config.toml
encoder_parallel_block = false
encoder_positions = "learned"
weight_decay = 0.04
Rows from block 4 of the encoder of a small masked image model, named by matrix and row number. Rows with one number belong to one neuron. Each number is 128 + 32 x the weight over its row's rms, rounded and kept within 0 to 255. All counts start at 0. Numbers have three digits each. After the name is the row's rms in percent of the matrix's.
After each neuron's rows are labels from the 100 images, of 14976, where the neuron reaches its highest value: "top examples" is what is common among them. Only what is clearly more common there than usual is listed. The data: photos of arthropod specimens (BIOSCAN-5M).
# fc1: MLP up (encoder.blocks.4.mlp.fc1.weight, 768x192), inputs 96-191
# fc2: MLP down (encoder.blocks.4.mlp.fc2.weight, 192x768, transposed), outputs 96-191

fc1.488 106:165113083118089135200115088136099140179134116123125170048178092154086155166055187109086142063115166136108139143141117132174131171087117121113102153161106167138113134164111086137082105083149125122077162136137142124136148127121109144148162108197087104146104116100083081140164115087124142120
fc2.488 102:097147105151095125147143108181163101094171075139087079166129143097139133128042088055177038159134126117153070110177141071112161149099145138166128118144149169089064133129122109153134142132137129112106112133197123150078116120131118110124067139110159121162097045145119147122104141088102116136
top examples: order Coleoptera

fc1.486 121:099115084090100119177129180139125120165148160118148195135155192120124124095095150130105153118106057101157072119120162126153075138077168158169116175137148130141138141114168101139170136129142128138109152097142140102144150186090122100205121089144093143105154191122131039137144088177194147195
fc2.486 109:149128113113116106131112198172154102102156138105116130150155149083131115139121203129118131163132180183071120123111133106101166144099147098148120151164089134089151108120136115148108122175144207139129099192128127087129170089148131139108138114159105082141124086101087134152063131115098127089
top examples: order Hemiptera

fc1.594 106:054137174142169102104105150119132159126178099129137160159179089173093139084126121142095129121082064146184139128170069104138139166089159134095171140124141122072101078088150080078099148179084111133082139148152103101166126154103182109071149131101127172081169132073095140098114108172146125115
fc2.594 099:123076125142097182161128167115078103097132150123193099176175055144121183094124118085135106118102150167105133130179116142144094115134107223145162117105152070090132126102155122177108093108159164138098140167112143129160149076073125159151135170093177114110182116117168116163129136114166163142
top examples: order Lepidoptera

fc1.412 091:123154130105129092137120164148117112139190126083138161143120157106140053098093149138165182157146132097125088118121176063135101121139121117110139152125108084121160135144192156096109116106097106088092124131165110135102080228117097139156119100131107126127161147181123098156103174092148088144
fc2.412 089:129168064135142104132115145107092167121093114093113089119133164110114153118146159170154101110111149158151131142138095108155128164093086092097125104111096134103128144139117114174145105110162176155132125137121118116112126016131107131133113200135114116170082059070139093117093113106123163180
top examples: order Lepidoptera

fc1.210 106:084141173134139110126102129185186135143151142121162121098177164172097081132062125118107188055098077113131109132144123144119128153143101153138116162131110124076127137153127115118048081102170154130093169166148031087156120113113122150124126162135176141084124125197094188142121111120160089087
fc2.210 106:153139124144128191133135206175108128183120174084138102164121171132131197129170181158121137125124153150128111115146111137147129096104117142183169092109107054093130127084172178126158136071108141143078182139191137182119152073151123119178087146125067105117126124095191121163170138106161120088
top examples: order Diptera

fc1.96 135:056041101099122124101130057142178075096135160136101078136080119115140142115185062113096093172173097107179115073112190111132154057203173138149136137142156124112125140127137099141139176151143115142134079115114152116134103144118122131161110127139136116140143140075124123155144132117073113071
fc2.96 121:161134117098168172114064207131083148143117095137090124138112097144119129111135158180066076085102151116158133143139134089185102091075086141141056075136132130086126114118190194157099143110128117078105132137139111179121140121072130121080141116099123136121114071122068156155113194133119136105
top examples: class Arachnida; order Hemiptera

fc1.71 038:165053178080195089134123123111107161125129138104116117177111068108067121102175101175178156116151091117121131104152147136085159159135128148119161168139147145144104066205160156133146108165104176120144159162105093063124122179120109094147142187181188149121126078120105153160119116110162157181
fc2.71 032:106162134113162174110055072135151104105121195062091148090136143171170125144077128152070166081139118074077138162124123187158117123117049072119161118140090113148153161090154144130106139157109157141126124118057128149118128157177110143105111149083058169123116114158173083128121178075121105100
top examples: order Hemiptera

fc1.215 104:098105081054120108109135121045141093088128155103161062081095132145133135167235081154131091094167096142156126108119115097105128116175146162181092136120150152165124143095162117139186102148116142073113074163107181087116162163125172110129125144115174135160144154164131143121123137150111121115
fc2.215 096:144053148169097160125149186132121159152143095107095073170146139107086138164088161095124079111100177109158127121218090103164113114093139113097080127121103162147075106146198160144070141135140079083104179086111146119173138085099105132112111134093119069085148130170119175147107143124120171131
top examples: order Hymenoptera

fc1.525 104:149107109114166084153182140173113130097187121085111161136116161122106150153123147133072162105124167164174149167147096159149181139156109134088126103133124145113129121149123099189090117159123119159041116057080183138121184130181094140117195140107105158070102164113165138090154137094143144122
fc2.525 096:078148177120064119131109149095093155069144152157092186136108171101102120138134128128179083100105092106157091129135089084137104108129133059144098045146126175088114119135157125106125099119109147086114085099170113130174127125137089144153089142091198086115134135145109117112101097150147103122
top examples: order Coleoptera

fc1.254 093:142148102169126209082154133112111101123096162163120107113120070138153123063121138124132135114161088134125144123114150163164133182100085163153077099117141078096161150170097077134110105179095098071106118105124186076135090105150132131165128119177095119114121152104130147160096129139165152114
fc2.254 089:131114142096129109165139131117055122150154152146153180074154129129091141159151172085101103084095138171186107094106145114127126208087148128186127131095172123125077132155134152118209136116150095143110084175116127099074144131077154088155162093168155102118175133087093154123122108194125066123
top examples: order Hymenoptera