Rows from block 1 of the decoder of a small masked image model, named by matrix and row number. Rows with one number belong to one neuron. Each number is 50 + 12 x the weight over its row's rms, rounded and kept within 0 to 99. All counts start at 0.
After each neuron's rows are labels from the 100 images, of 14976, where the neuron reaches its highest value: "colour at peak" is the nearest of a few named colours to the mean colour under the peak. Only what is clearly more common there than usual is listed. The data: photos of arthropod specimens (BIOSCAN-5M). In brackets: how many of the 100.
# fc1: MLP up (decoder.1.mlp.fc1.weight, 768x192), inputs 0-95
# fc2: MLP down (decoder.1.mlp.fc2.weight, 192x768, transposed), outputs 0-95

fc1.607:69 61 48 58 42 65 46 19 54 56 48 52 55 48 40 41 30 40 37 45 59 53 59 22 44 50 66 45 66 47 48 70 63 52 55 33 44 43 49 47 60 60 48 66 57 35 36 62 60 40 43 39 72 40 33 42 41 48 54 33 50 58 53 42 51 62 60 35 66 35 65 48 46 40 70 51 40 61 55 72 29 39 58 55 54 35 38 48 47 35 52 48 62 48 32 46
fc2.607:52 52 50 42 40 57 32 66 44 78 57 35 66 53 56 40 73 54 71 55 69 57 34 29 54 60 34 41 26 38 45 55 53 54 45 61 43 49 29 54 53 26 56 35 28 53 50 32 50 50 66 48 64 50 57 46 44 45 58 45 58 54 53 53 60 48 51 55 47 32 48 81 14 49 48 42 56 33 39 46 52 72 56 59 60 47 61 46 52 74 54 49 52 70 80 64
colour at peak: pink (91)

fc1.267:54 46 59 60 52 62 52 47 30 52 43 46 57 51 48 33 56 58 68 26 15 66 50 31 52 58 39 48 49 33 26 59 47 58 52 63 46 55 37 72 44 68 41 47 36 71 52 28 37 56 63 40 49 47 64 42 40 49 62 41 65 49 45 75 52 49 38 61 58 62 64 66 44 49 54 57 43 41 58 56 66 49 30 28 66 50 49 44 58 45 53 32 42 49 51 49
fc2.267:39 58 58 58 65 50 50 54 63 67 50 48 56 54 62 41 60 57 48 66 60 54 63 49 67 51 67 41 72 58 95 42 75 41 59 32 64 48 46 56 43 58 40 42 47 49 49 57 70 34 25 61 53 49 37 66 56 44 65 63 50 44 54 23 49 37 61 49 52 57 44 45 35 55 50 48 59 54 51 40 38 44 72 62 44 53 45 54 36 52 55 39 38 59 78 26
colour at peak: brown (57); grey (25)

fc1.753:56 45 39 58 64 44 40 64 54 44 46 45 69 44 56 34 52 43 57 56 41 53 52 55 82 71 63 66 46 50 62 58 54 50 54 54 60 66 42 52 51 52 67 40 31 48 41 66 44 49 46 63 25 60 31 36 61 65 55 48 44 57 63 38 41 37 36 40 51 72 30 33 43 53 65 51 78 57 43 69 32 50 54 41 47 33 45 52 41 54 48 51 30 75 43 45
fc2.753:49 55 55 43 51 67 48 61 52 39 57 51 29 55 26 46 38 50 50 47 68 53 53 09 41 50 35 47 54 47 53 66 55 66 59 58 49 37 43 70 72 47 39 54 64 40 54 53 44 61 58 64 68 34 67 34 51 49 48 41 64 55 46 46 51 56 73 49 54 29 39 52 40 69 36 68 54 30 47 46 70 62 53 63 46 68 54 51 80 52 70 36 47 43 57 45
colour at peak: brown (60); grey (29)

fc1.554:64 64 56 51 46 34 28 53 55 35 53 52 46 49 66 53 39 41 42 33 34 65 71 40 78 67 51 40 58 38 49 70 47 45 48 29 57 45 56 58 63 32 46 55 41 41 56 46 56 65 60 39 30 54 47 37 42 57 49 45 33 39 49 58 48 69 56 44 54 68 46 68 33 58 42 46 52 44 61 42 36 68 42 49 53 46 46 61 69 53 63 61 69 65 49 36
fc2.554:46 44 39 41 50 67 37 51 60 46 47 50 65 33 49 76 36 51 47 47 62 49 56 45 63 64 52 40 41 46 59 50 45 42 40 45 67 58 21 40 40 58 54 40 38 38 27 77 46 53 68 49 50 39 51 54 39 54 54 37 51 61 56 66 27 31 49 62 34 61 56 39 73 55 63 47 39 45 30 64 46 39 62 52 72 44 51 60 54 52 40 54 64 66 58 50
colour at peak: white (78)

fc1.438:32 23 61 47 49 38 42 43 57 32 53 43 51 58 60 36 47 50 42 33 48 31 61 42 43 43 31 63 55 61 52 62 30 81 61 56 42 54 48 58 51 49 38 55 36 43 51 50 66 23 58 56 55 52 65 55 49 68 48 66 54 35 35 57 64 51 42 48 51 50 56 57 49 64 58 72 62 51 57 38 67 66 64 47 34 29 43 53 54 57 61 62 44 64 39 45
fc2.438:54 48 55 44 45 62 49 59 28 50 74 50 54 40 51 52 56 66 43 73 45 61 36 46 68 51 79 47 55 50 71 77 59 50 75 39 34 34 33 51 57 39 46 47 61 35 39 57 68 47 35 61 49 64 28 46 67 45 62 52 70 58 41 63 21 43 66 51 52 58 25 39 38 57 49 54 58 42 55 64 64 40 55 59 53 57 77 57 48 37 56 44 42 46 50 57
colour at peak: black (52); brown (48)

fc1.350:46 43 35 53 51 43 58 54 56 35 43 50 40 42 32 64 68 76 47 52 56 44 40 49 49 58 53 40 68 55 34 45 49 55 80 36 45 46 51 38 51 66 63 41 34 39 33 51 56 42 48 56 43 49 42 58 56 62 59 69 57 64 48 50 68 60 38 44 27 61 51 33 64 54 50 45 43 37 78 31 46 27 45 31 57 34 45 45 56 42 48 47 76 72 38 42
fc2.350:37 65 64 55 49 56 45 60 34 46 49 53 65 43 37 47 47 48 56 48 54 50 35 00 68 70 49 35 36 53 47 48 49 56 45 59 62 42 25 67 58 51 54 41 42 54 48 63 50 54 64 65 53 41 38 56 39 42 52 44 45 53 43 42 49 59 63 66 42 58 49 63 36 62 55 46 52 25 48 72 34 62 54 66 54 50 58 57 53 60 61 42 69 51 76 50
colour at peak: pink (90)

fc1.231:41 80 61 72 42 57 50 43 69 34 62 49 36 59 61 47 40 51 43 59 42 48 22 37 36 41 54 40 32 38 50 53 62 23 34 53 56 67 29 43 64 71 53 51 47 58 67 37 45 40 60 45 63 42 45 54 42 45 43 56 55 49 32 46 61 54 47 28 59 56 59 44 20 39 52 44 45 35 48 31 49 66 44 47 43 58 64 28 58 48 72 61 69 49 48 38
fc2.231:52 26 66 48 44 46 28 37 46 42 58 43 58 53 30 47 68 42 54 44 72 58 35 58 61 47 54 51 44 55 69 54 43 62 74 62 62 44 67 54 38 49 38 38 41 47 68 69 55 66 72 58 34 54 20 59 51 38 57 54 26 52 61 47 38 39 65 37 53 40 43 42 80 44 62 64 63 57 54 47 47 44 40 40 31 50 57 41 48 41 58 68 47 41 41 57
colour at peak: brown (26)

fc1.52:64 46 45 44 49 59 28 65 27 34 48 77 54 49 52 49 44 36 60 72 58 51 26 56 42 43 43 35 59 41 57 25 35 48 42 49 46 57 49 30 50 59 54 65 47 41 40 44 46 69 61 78 42 51 42 56 53 33 58 62 55 52 39 47 69 60 41 42 59 45 37 49 31 49 61 37 43 44 43 62 45 51 59 27 42 53 49 26 19 26 37 47 58 44 30 49
fc2.52:38 37 49 61 55 42 59 61 54 57 35 40 42 48 53 46 32 40 62 29 48 49 56 36 36 50 55 32 44 39 38 56 44 53 44 33 40 35 47 63 53 69 59 33 57 49 37 29 51 44 52 61 57 26 58 41 71 49 56 52 78 59 46 59 49 49 50 50 51 37 32 58 33 44 32 60 33 56 49 56 60 23 67 53 39 29 50 74 55 49 53 43 41 50 63 51
colour at peak: pink (87)

fc1.78:45 48 61 43 63 53 37 52 41 60 69 78 31 44 42 52 54 59 39 76 46 59 54 40 48 40 46 39 51 33 66 56 57 46 37 74 50 43 38 63 50 75 38 41 57 27 55 50 37 50 57 28 24 64 68 34 40 47 52 43 48 37 53 53 45 52 51 58 49 26 49 47 60 34 48 32 65 31 33 45 68 50 47 41 60 55 45 81 54 49 56 24 43 63 46 61
fc2.78:59 72 46 51 39 53 57 48 42 41 47 47 60 54 85 45 42 25 59 44 61 75 57 54 62 62 48 39 30 46 45 49 49 37 64 71 39 63 57 49 61 31 43 47 54 60 56 66 71 41 68 36 65 38 39 55 58 20 35 49 43 37 68 43 46 54 34 49 50 60 76 40 51 40 64 51 52 57 54 51 33 23 64 37 62 45 68 49 46 56 50 55 57 53 64 48
colour at peak: brown (44); grey (25)

fc1.678:57 48 67 43 59 48 39 94 38 41 49 49 43 54 53 28 46 53 55 45 47 59 35 61 41 54 36 46 53 38 51 54 47 64 42 45 50 44 58 59 63 52 75 54 48 51 46 36 40 59 24 62 38 39 71 67 54 67 45 85 49 50 48 43 78 42 42 70 51 40 60 77 50 67 71 50 38 60 25 33 44 31 58 79 57 64 45 64 48 37 56 30 51 38 57 66
fc2.678:58 52 61 52 29 48 63 39 63 56 54 26 36 48 64 44 67 52 48 52 41 72 54 85 57 26 60 36 70 47 36 31 53 59 53 52 75 59 42 29 42 65 57 60 48 35 31 71 48 44 51 34 59 45 57 60 70 48 37 37 49 57 63 63 43 36 47 31 56 53 48 54 70 39 67 46 50 46 48 48 44 63 30 45 61 52 29 54 67 54 43 56 56 34 47 47
colour at peak: brown (50); black (47)

fc1.271:44 30 50 59 66 27 37 51 45 42 50 34 57 60 20 28 45 56 46 59 66 37 52 38 51 65 61 41 24 63 41 44 36 73 70 43 53 43 42 59 48 59 44 44 33 27 54 58 57 64 45 61 44 41 39 44 49 52 72 32 49 60 61 49 71 46 53 49 49 55 63 34 61 54 40 42 37 56 67 54 44 63 68 55 20 48 59 45 49 58 54 61 61 47 60 50
fc2.271:57 61 32 58 46 37 24 46 51 62 51 39 44 43 41 67 41 37 55 49 35 60 38 66 66 16 25 56 57 26 37 72 41 48 51 50 47 65 65 62 26 33 60 46 64 30 50 54 72 51 43 66 61 54 54 46 43 45 36 70 52 50 74 44 57 58 55 66 62 61 34 48 38 57 68 51 46 59 31 26 41 34 32 48 41 46 30 54 53 40 46 21 60 42 52 24
colour at peak: pink (96)

fc1.321:68 51 36 63 45 38 61 62 45 41 56 56 58 35 77 55 45 46 59 54 39 49 48 63 39 44 17 38 57 57 36 56 41 25 42 38 52 61 62 73 40 56 57 43 60 25 57 52 68 81 55 44 49 36 33 35 55 21 69 52 65 63 50 46 58 35 57 56 66 61 45 63 37 49 55 66 43 53 63 56 41 46 51 53 41 27 43 58 22 30 30 54 52 48 47 55
fc2.321:55 66 52 46 39 65 22 50 48 55 40 31 43 47 44 43 70 57 55 48 47 51 43 38 75 61 64 45 53 59 60 57 68 55 53 44 66 48 36 67 60 48 40 33 57 46 33 58 49 47 53 46 45 65 92 46 57 57 60 42 45 44 50 35 56 61 50 52 54 26 46 58 27 52 51 55 44 32 40 48 61 57 44 56 57 51 26 45 52 31 63 66 77 37 44 66
colour at peak: pink (89)

fc1.751:52 70 60 41 50 45 34 43 55 57 60 47 50 59 38 62 30 66 52 65 54 52 60 41 62 76 51 41 50 41 45 40 52 52 56 56 54 48 64 47 34 28 44 49 56 52 40 73 48 70 67 52 22 47 49 26 35 21 52 45 35 39 27 51 33 35 39 57 45 74 45 53 49 23 57 57 35 61 50 62 56 51 29 59 47 39 57 53 56 71 56 38 45 51 58 49
fc2.751:46 51 46 59 52 59 43 47 35 31 37 57 43 41 59 45 75 41 50 55 55 39 44 42 55 38 37 50 63 68 33 52 63 53 61 52 64 33 43 63 57 64 29 59 51 43 54 28 51 31 35 45 43 41 40 61 73 57 52 67 53 64 71 62 45 29 68 67 51 50 53 64 39 58 59 61 41 51 57 45 66 38 59 62 61 50 52 59 73 40 78 41 54 66 71 47
colour at peak: white (61)

fc1.199:50 59 51 43 43 50 57 44 53 46 29 39 55 60 72 46 62 48 52 21 46 63 61 48 56 56 67 45 58 68 59 43 39 51 50 34 55 39 57 46 74 77 61 58 67 72 55 67 65 44 54 65 38 66 67 46 50 36 41 35 41 70 54 38 54 52 51 31 25 48 63 54 48 50 33 51 46 54 54 65 53 37 47 62 49 43 52 71 38 64 58 52 38 56 50 71
fc2.199:35 41 64 46 57 72 59 40 22 59 51 40 46 40 43 57 46 25 51 39 73 27 42 37 55 64 54 41 45 38 49 66 57 58 66 49 56 37 44 54 44 22 46 47 28 32 56 38 51 70 45 45 46 57 49 55 18 53 57 56 46 62 64 45 42 50 58 55 60 41 34 68 64 50 56 59 37 38 38 70 61 62 72 45 45 43 44 69 61 51 52 47 53 32 63 41
colour at peak: brown (55); black (25)

fc1.220:65 89 40 49 22 34 43 62 53 52 50 70 74 34 36 45 60 55 61 61 41 45 46 62 55 49 34 43 49 62 51 63 34 34 52 44 64 54 46 37 42 42 62 57 36 28 63 61 43 52 66 54 51 57 48 38 32 64 40 58 50 22 63 56 57 44 56 26 52 48 60 52 37 42 36 37 33 52 48 36 35 57 52 64 49 58 58 79 45 42 39 62 68 51 40 34
fc2.220:49 47 59 42 43 47 40 49 57 42 38 40 51 58 49 34 41 33 58 49 62 51 34 61 64 52 47 39 53 56 59 59 76 40 57 56 44 53 49 58 58 46 65 69 30 58 29 57 40 60 44 62 78 55 55 45 49 42 53 28 53 56 64 46 37 43 66 50 24 50 41 37 59 73 41 58 72 24 43 24 55 51 47 45 65 24 56 36 33 52 45 48 45 51 50 58
colour at peak: white (68)

fc1.225:54 66 55 51 76 30 37 72 41 49 32 52 43 43 43 61 64 43 58 46 56 44 45 59 58 61 34 51 41 41 36 56 58 33 30 35 60 50 58 66 69 59 55 49 37 47 43 56 44 50 56 58 30 49 68 53 44 61 53 31 60 36 50 62 52 30 59 28 53 45 46 45 46 74 40 41 60 61 40 28 38 62 55 32 50 66 53 82 68 62 56 49 58 25 45 60
fc2.225:55 51 48 52 40 45 51 40 30 38 57 77 61 53 56 52 41 30 45 42 61 66 54 52 70 55 42 42 41 62 49 40 41 50 60 51 51 51 34 57 26 51 49 48 64 43 42 57 50 60 46 34 56 71 43 40 61 13 42 63 21 67 56 42 34 68 27 69 41 48 71 57 42 39 63 32 59 27 58 41 52 47 50 58 53 43 46 30 47 37 55 41 34 50 54 31
colour at peak: black (65); brown (35)

fc1.591:55 43 34 64 36 56 56 46 47 31 58 46 60 40 58 62 62 58 31 23 40 66 70 41 60 37 52 62 32 57 47 29 55 20 36 67 25 60 50 64 54 58 48 42 61 53 34 61 61 49 53 61 53 56 49 51 63 51 52 62 35 47 48 28 59 56 51 61 52 33 38 50 49 54 56 44 55 48 47 34 44 57 54 78 40 31 58 60 61 54 41 44 59 55 35 28
fc2.591:54 54 51 53 58 46 37 59 63 70 49 66 33 48 60 66 59 45 43 47 36 49 26 64 60 64 36 37 66 44 72 38 30 62 52 55 58 24 63 53 55 31 57 43 41 59 57 49 54 50 51 44 58 49 15 56 31 39 48 57 63 34 34 66 27 28 50 65 56 52 47 33 36 53 52 60 36 45 63 57 43 62 61 46 53 53 52 55 48 51 40 50 40 57 57 50
colour at peak: white (69)

fc1.149:51 68 74 41 35 58 54 32 60 44 40 54 59 41 56 51 66 67 21 45 36 72 42 72 74 54 45 53 76 47 25 34 39 48 56 61 57 51 62 61 63 52 48 55 65 68 56 41 50 51 65 68 49 63 53 30 30 51 49 62 49 51 28 61 35 58 59 42 55 28 47 49 54 74 29 29 52 50 54 25 43 65 38 47 38 67 55 42 49 32 54 55 40 65 42 48
fc2.149:49 44 43 37 71 61 50 71 24 34 62 30 77 64 38 43 38 18 62 48 57 51 57 42 42 68 39 54 27 58 50 52 72 40 46 36 37 36 52 61 72 25 40 21 31 56 53 49 71 57 56 45 64 31 43 62 67 31 51 55 61 45 46 43 59 55 52 51 56 62 53 85 55 43 71 57 53 43 50 57 47 45 73 34 49 42 41 72 69 67 56 50 64 35 66 58
colour at peak: white (71)

fc1.627:27 45 74 47 69 46 63 51 58 64 30 29 39 65 47 57 49 27 31 49 31 39 51 40 68 37 66 45 49 29 73 23 67 45 44 70 56 58 49 43 41 51 36 56 75 67 50 47 45 46 39 49 30 59 28 53 73 50 56 32 52 58 40 45 53 74 54 57 27 51 63 37 66 55 56 44 46 62 38 48 36 44 47 39 62 58 48 29 46 57 65 54 34 60 67 59
fc2.627:60 27 49 64 40 72 26 63 46 66 54 30 42 67 63 50 47 62 62 50 65 48 43 23 43 51 50 48 47 50 53 56 39 56 42 59 56 38 58 64 30 30 68 52 33 44 59 42 22 39 53 66 57 56 53 47 59 46 38 67 37 64 59 66 61 30 47 29 62 46 45 56 42 50 45 60 41 17 48 59 22 44 64 57 47 51 48 36 47 56 58 49 34 35 67 62
colour at peak: white (76)

fc1.441:41 55 46 50 46 52 51 42 24 64 51 34 39 59 44 59 44 51 69 65 34 49 56 53 50 44 43 60 54 58 77 55 71 59 48 39 41 54 35 54 53 28 48 34 46 33 42 58 48 43 34 60 61 45 47 53 51 59 56 43 43 48 53 70 76 88 55 50 45 42 40 55 38 53 58 72 34 36 55 64 57 46 45 60 52 73 38 64 62 72 49 65 66 54 48 48
fc2.441:46 45 44 46 64 46 48 48 48 45 53 47 83 58 35 40 36 37 72 56 57 64 32 21 34 56 51 48 31 50 45 43 50 55 72 72 41 49 67 59 48 63 51 41 36 53 37 44 58 49 65 49 47 60 55 59 43 38 53 47 60 60 52 35 52 39 26 45 41 70 56 73 37 42 49 58 45 49 60 59 52 47 50 57 55 55 75 30 47 52 42 47 56 68 71 72
colour at peak: pink (95)

fc1.200:59 55 59 57 60 48 47 46 35 64 43 43 50 51 60 32 44 42 55 52 53 66 47 63 50 56 32 55 36 67 43 47 33 73 73 41 53 52 69 67 61 50 34 62 39 42 46 36 49 47 55 46 68 56 58 55 48 81 58 39 60 40 29 47 52 48 51 63 53 48 58 55 52 70 47 28 49 55 61 53 49 52 28 44 45 49 31 43 63 43 62 60 44 59 46 36
fc2.200:38 58 46 40 46 57 37 42 32 66 53 52 48 62 43 25 55 48 46 63 36 31 61 24 63 78 69 65 35 36 50 35 76 35 55 60 70 38 32 48 44 38 45 54 40 53 37 48 59 62 48 61 16 51 51 60 43 53 67 42 26 44 42 37 43 58 57 80 40 52 34 55 57 37 41 41 45 65 30 61 26 49 71 73 53 60 45 52 58 72 44 43 64 49 40 60
colour at peak: pink (89)

fc1.676:38 40 53 46 72 53 38 68 74 80 48 45 73 59 47 56 44 53 66 40 59 51 55 61 49 48 32 62 52 58 32 37 48 56 44 44 31 33 52 56 63 55 35 66 41 45 48 32 36 36 43 51 34 46 45 44 51 60 35 51 68 33 39 58 43 17 63 56 49 49 61 50 50 50 45 52 42 27 27 49 62 46 37 40 50 51 48 47 53 59 55 58 41 60 42 48
fc2.676:52 47 68 26 51 49 41 33 44 42 54 55 77 49 38 52 43 61 59 48 44 21 32 48 59 25 22 41 32 65 35 48 49 57 61 70 24 48 40 65 87 50 52 63 48 53 36 43 44 65 76 49 47 65 49 40 44 39 55 62 34 63 49 51 52 67 57 49 49 44 39 46 58 56 50 26 62 56 69 46 45 66 55 59 65 39 39 50 47 51 35 64 29 71 66 51
colour at peak: brown (56)

fc1.167:78 46 65 71 65 74 35 23 48 65 37 49 55 21 61 31 42 58 42 47 37 44 63 34 57 64 56 53 43 66 44 54 49 71 50 50 41 33 49 65 47 40 40 30 43 46 48 48 55 52 51 62 74 40 59 56 72 65 39 31 41 63 34 76 56 54 33 52 47 54 45 46 52 51 64 48 44 31 75 49 48 78 50 60 80 59 26 58 57 44 61 66 53 54 66 64
fc2.167:50 80 57 40 37 40 60 69 37 35 43 65 60 40 33 59 42 63 46 71 71 49 54 31 70 64 35 72 58 40 55 58 62 58 40 40 63 67 45 26 54 34 47 61 64 71 58 64 51 50 54 49 55 68 60 63 30 55 40 57 40 46 27 45 73 45 59 62 61 50 41 43 29 62 41 70 40 60 29 29 39 49 60 43 53 69 37 60 42 29 50 58 57 58 42 61
colour at peak: pink (87)

fc1.439:57 58 49 53 35 60 35 40 42 60 44 43 46 65 33 66 39 69 64 48 25 62 50 61 43 54 47 43 67 62 60 46 39 47 75 48 46 49 49 50 57 45 50 60 47 57 73 51 60 49 57 36 41 39 36 50 57 54 29 46 55 46 52 53 46 42 29 46 50 53 38 75 37 59 61 27 39 41 62 59 52 30 33 32 54 56 68 74 47 65 48 63 49 39 52 59
fc2.439:44 39 46 58 55 50 45 53 52 53 39 69 68 48 55 72 58 51 45 51 49 45 42 24 48 60 70 38 34 39 54 53 49 49 38 34 56 46 23 52 79 40 51 38 43 43 53 42 38 64 59 42 63 60 42 49 31 62 49 30 39 79 56 73 45 50 69 54 51 45 49 65 75 55 57 59 57 21 42 62 55 59 56 54 50 51 32 54 50 41 42 56 58 59 52 56
colour at peak: grey (44); brown (25)

fc1.435:43 44 44 34 60 54 53 53 44 35 53 75 62 66 25 60 66 52 50 44 32 71 26 33 54 72 68 36 37 48 54 40 66 45 44 24 48 28 39 55 63 55 46 59 39 43 49 80 51 59 56 50 52 45 46 51 29 53 47 40 57 42 31 43 51 56 64 44 54 57 55 38 49 73 25 65 74 64 45 53 48 45 72 68 41 55 51 59 58 71 50 44 49 36 47 52
fc2.435:53 41 51 45 20 38 56 61 24 69 53 40 59 43 37 38 49 52 39 54 68 56 35 43 58 48 54 49 46 42 41 52 54 52 59 75 67 47 37 77 43 46 27 47 48 42 27 55 54 61 63 49 43 53 37 60 40 34 59 53 51 50 69 44 35 51 38 51 46 40 44 57 46 38 51 30 40 20 61 45 44 66 51 46 54 48 61 19 32 49 61 40 64 55 51 54
colour at peak: black (53); brown (47)

fc1.309:52 48 26 55 79 45 54 45 56 48 36 56 39 42 59 47 28 46 73 61 47 46 28 48 52 48 67 55 38 38 38 76 30 47 41 34 66 48 49 68 58 35 38 53 36 79 57 73 59 49 44 62 77 48 49 63 60 28 46 53 59 31 57 51 51 51 29 73 69 48 40 47 48 47 36 57 68 42 64 53 40 85 63 48 54 48 51 64 39 53 44 37 47 49 60 51
fc2.309:47 51 60 54 48 47 51 41 42 38 62 46 45 52 52 93 42 58 39 40 54 55 46 65 50 59 23 23 52 54 55 31 47 41 68 33 41 71 42 62 40 79 63 43 44 48 41 39 46 57 62 38 50 41 53 31 67 54 66 45 42 71 50 54 56 70 39 43 39 27 56 35 57 37 45 52 45 59 46 45 59 53 45 52 59 87 44 43 49 46 47 37 62 51 67 66
colour at peak: grey (28)

fc1.307:53 47 61 45 51 45 51 34 20 54 58 53 57 47 38 64 42 59 38 56 54 60 62 50 41 52 67 72 64 50 56 67 54 40 15 49 47 48 68 59 51 49 43 59 52 61 51 76 34 34 52 45 61 56 55 36 44 59 49 36 47 63 36 62 56 62 55 49 44 46 33 38 61 21 60 53 59 61 38 54 34 65 51 64 68 39 35 31 70 53 40 49 49 31 53 39
fc2.307:49 69 82 49 20 47 65 56 43 63 46 28 50 64 57 64 47 62 85 61 59 73 36 29 67 57 52 44 47 62 58 37 52 66 50 45 59 48 55 69 51 62 44 38 45 62 58 30 41 43 54 54 52 62 44 34 50 56 49 53 40 30 74 51 46 39 47 50 39 67 47 52 40 40 42 43 78 59 63 60 75 54 49 51 60 73 36 60 50 56 58 50 35 72 57 59
colour at peak: brown (53); grey (35)

fc1.371:22 42 51 51 52 51 53 45 40 53 50 52 64 33 47 55 58 33 37 52 57 61 51 48 40 74 53 40 50 62 56 50 75 53 53 47 55 55 39 47 32 43 45 58 67 62 54 62 15 58 45 63 38 53 55 40 60 37 55 45 53 36 73 59 42 51 34 40 39 48 53 45 39 46 23 27 40 66 62 68 57 51 59 56 52 63 54 32 38 48 55 32 45 70 45 67
fc2.371:55 45 56 62 52 57 61 49 61 66 54 62 63 30 84 55 43 61 52 76 53 37 40 10 68 56 49 55 57 47 53 59 52 47 66 55 56 31 53 69 59 23 38 32 50 74 49 60 63 42 34 52 62 59 34 56 45 47 45 50 52 58 43 73 49 34 73 41 32 54 53 47 45 58 73 56 73 45 47 46 66 70 40 50 63 38 55 50 38 61 59 53 49 43 61 39
colour at peak: white (67)

fc1.368:39 68 60 40 47 50 55 78 59 60 47 36 28 51 58 61 53 37 56 52 37 32 52 59 49 29 49 49 31 62 45 48 68 51 41 42 64 51 60 43 56 77 57 53 40 36 59 58 37 45 46 47 42 41 51 75 48 57 54 37 47 39 45 68 64 36 44 49 51 31 56 54 67 60 48 38 71 47 36 34 54 45 78 59 34 45 51 51 48 53 42 59 60 44 54 63
fc2.368:57 50 57 49 29 58 55 39 41 45 60 60 48 44 54 47 47 36 55 53 60 46 49 55 47 67 47 42 49 43 53 44 43 54 65 46 60 45 28 61 32 41 29 37 64 50 53 54 67 52 44 49 59 66 20 60 49 22 44 65 48 65 52 53 44 56 68 49 65 54 40 71 23 59 33 52 49 32 57 59 56 44 53 70 60 53 48 43 51 38 45 45 47 45 41 49
colour at peak: black (60); brown (38)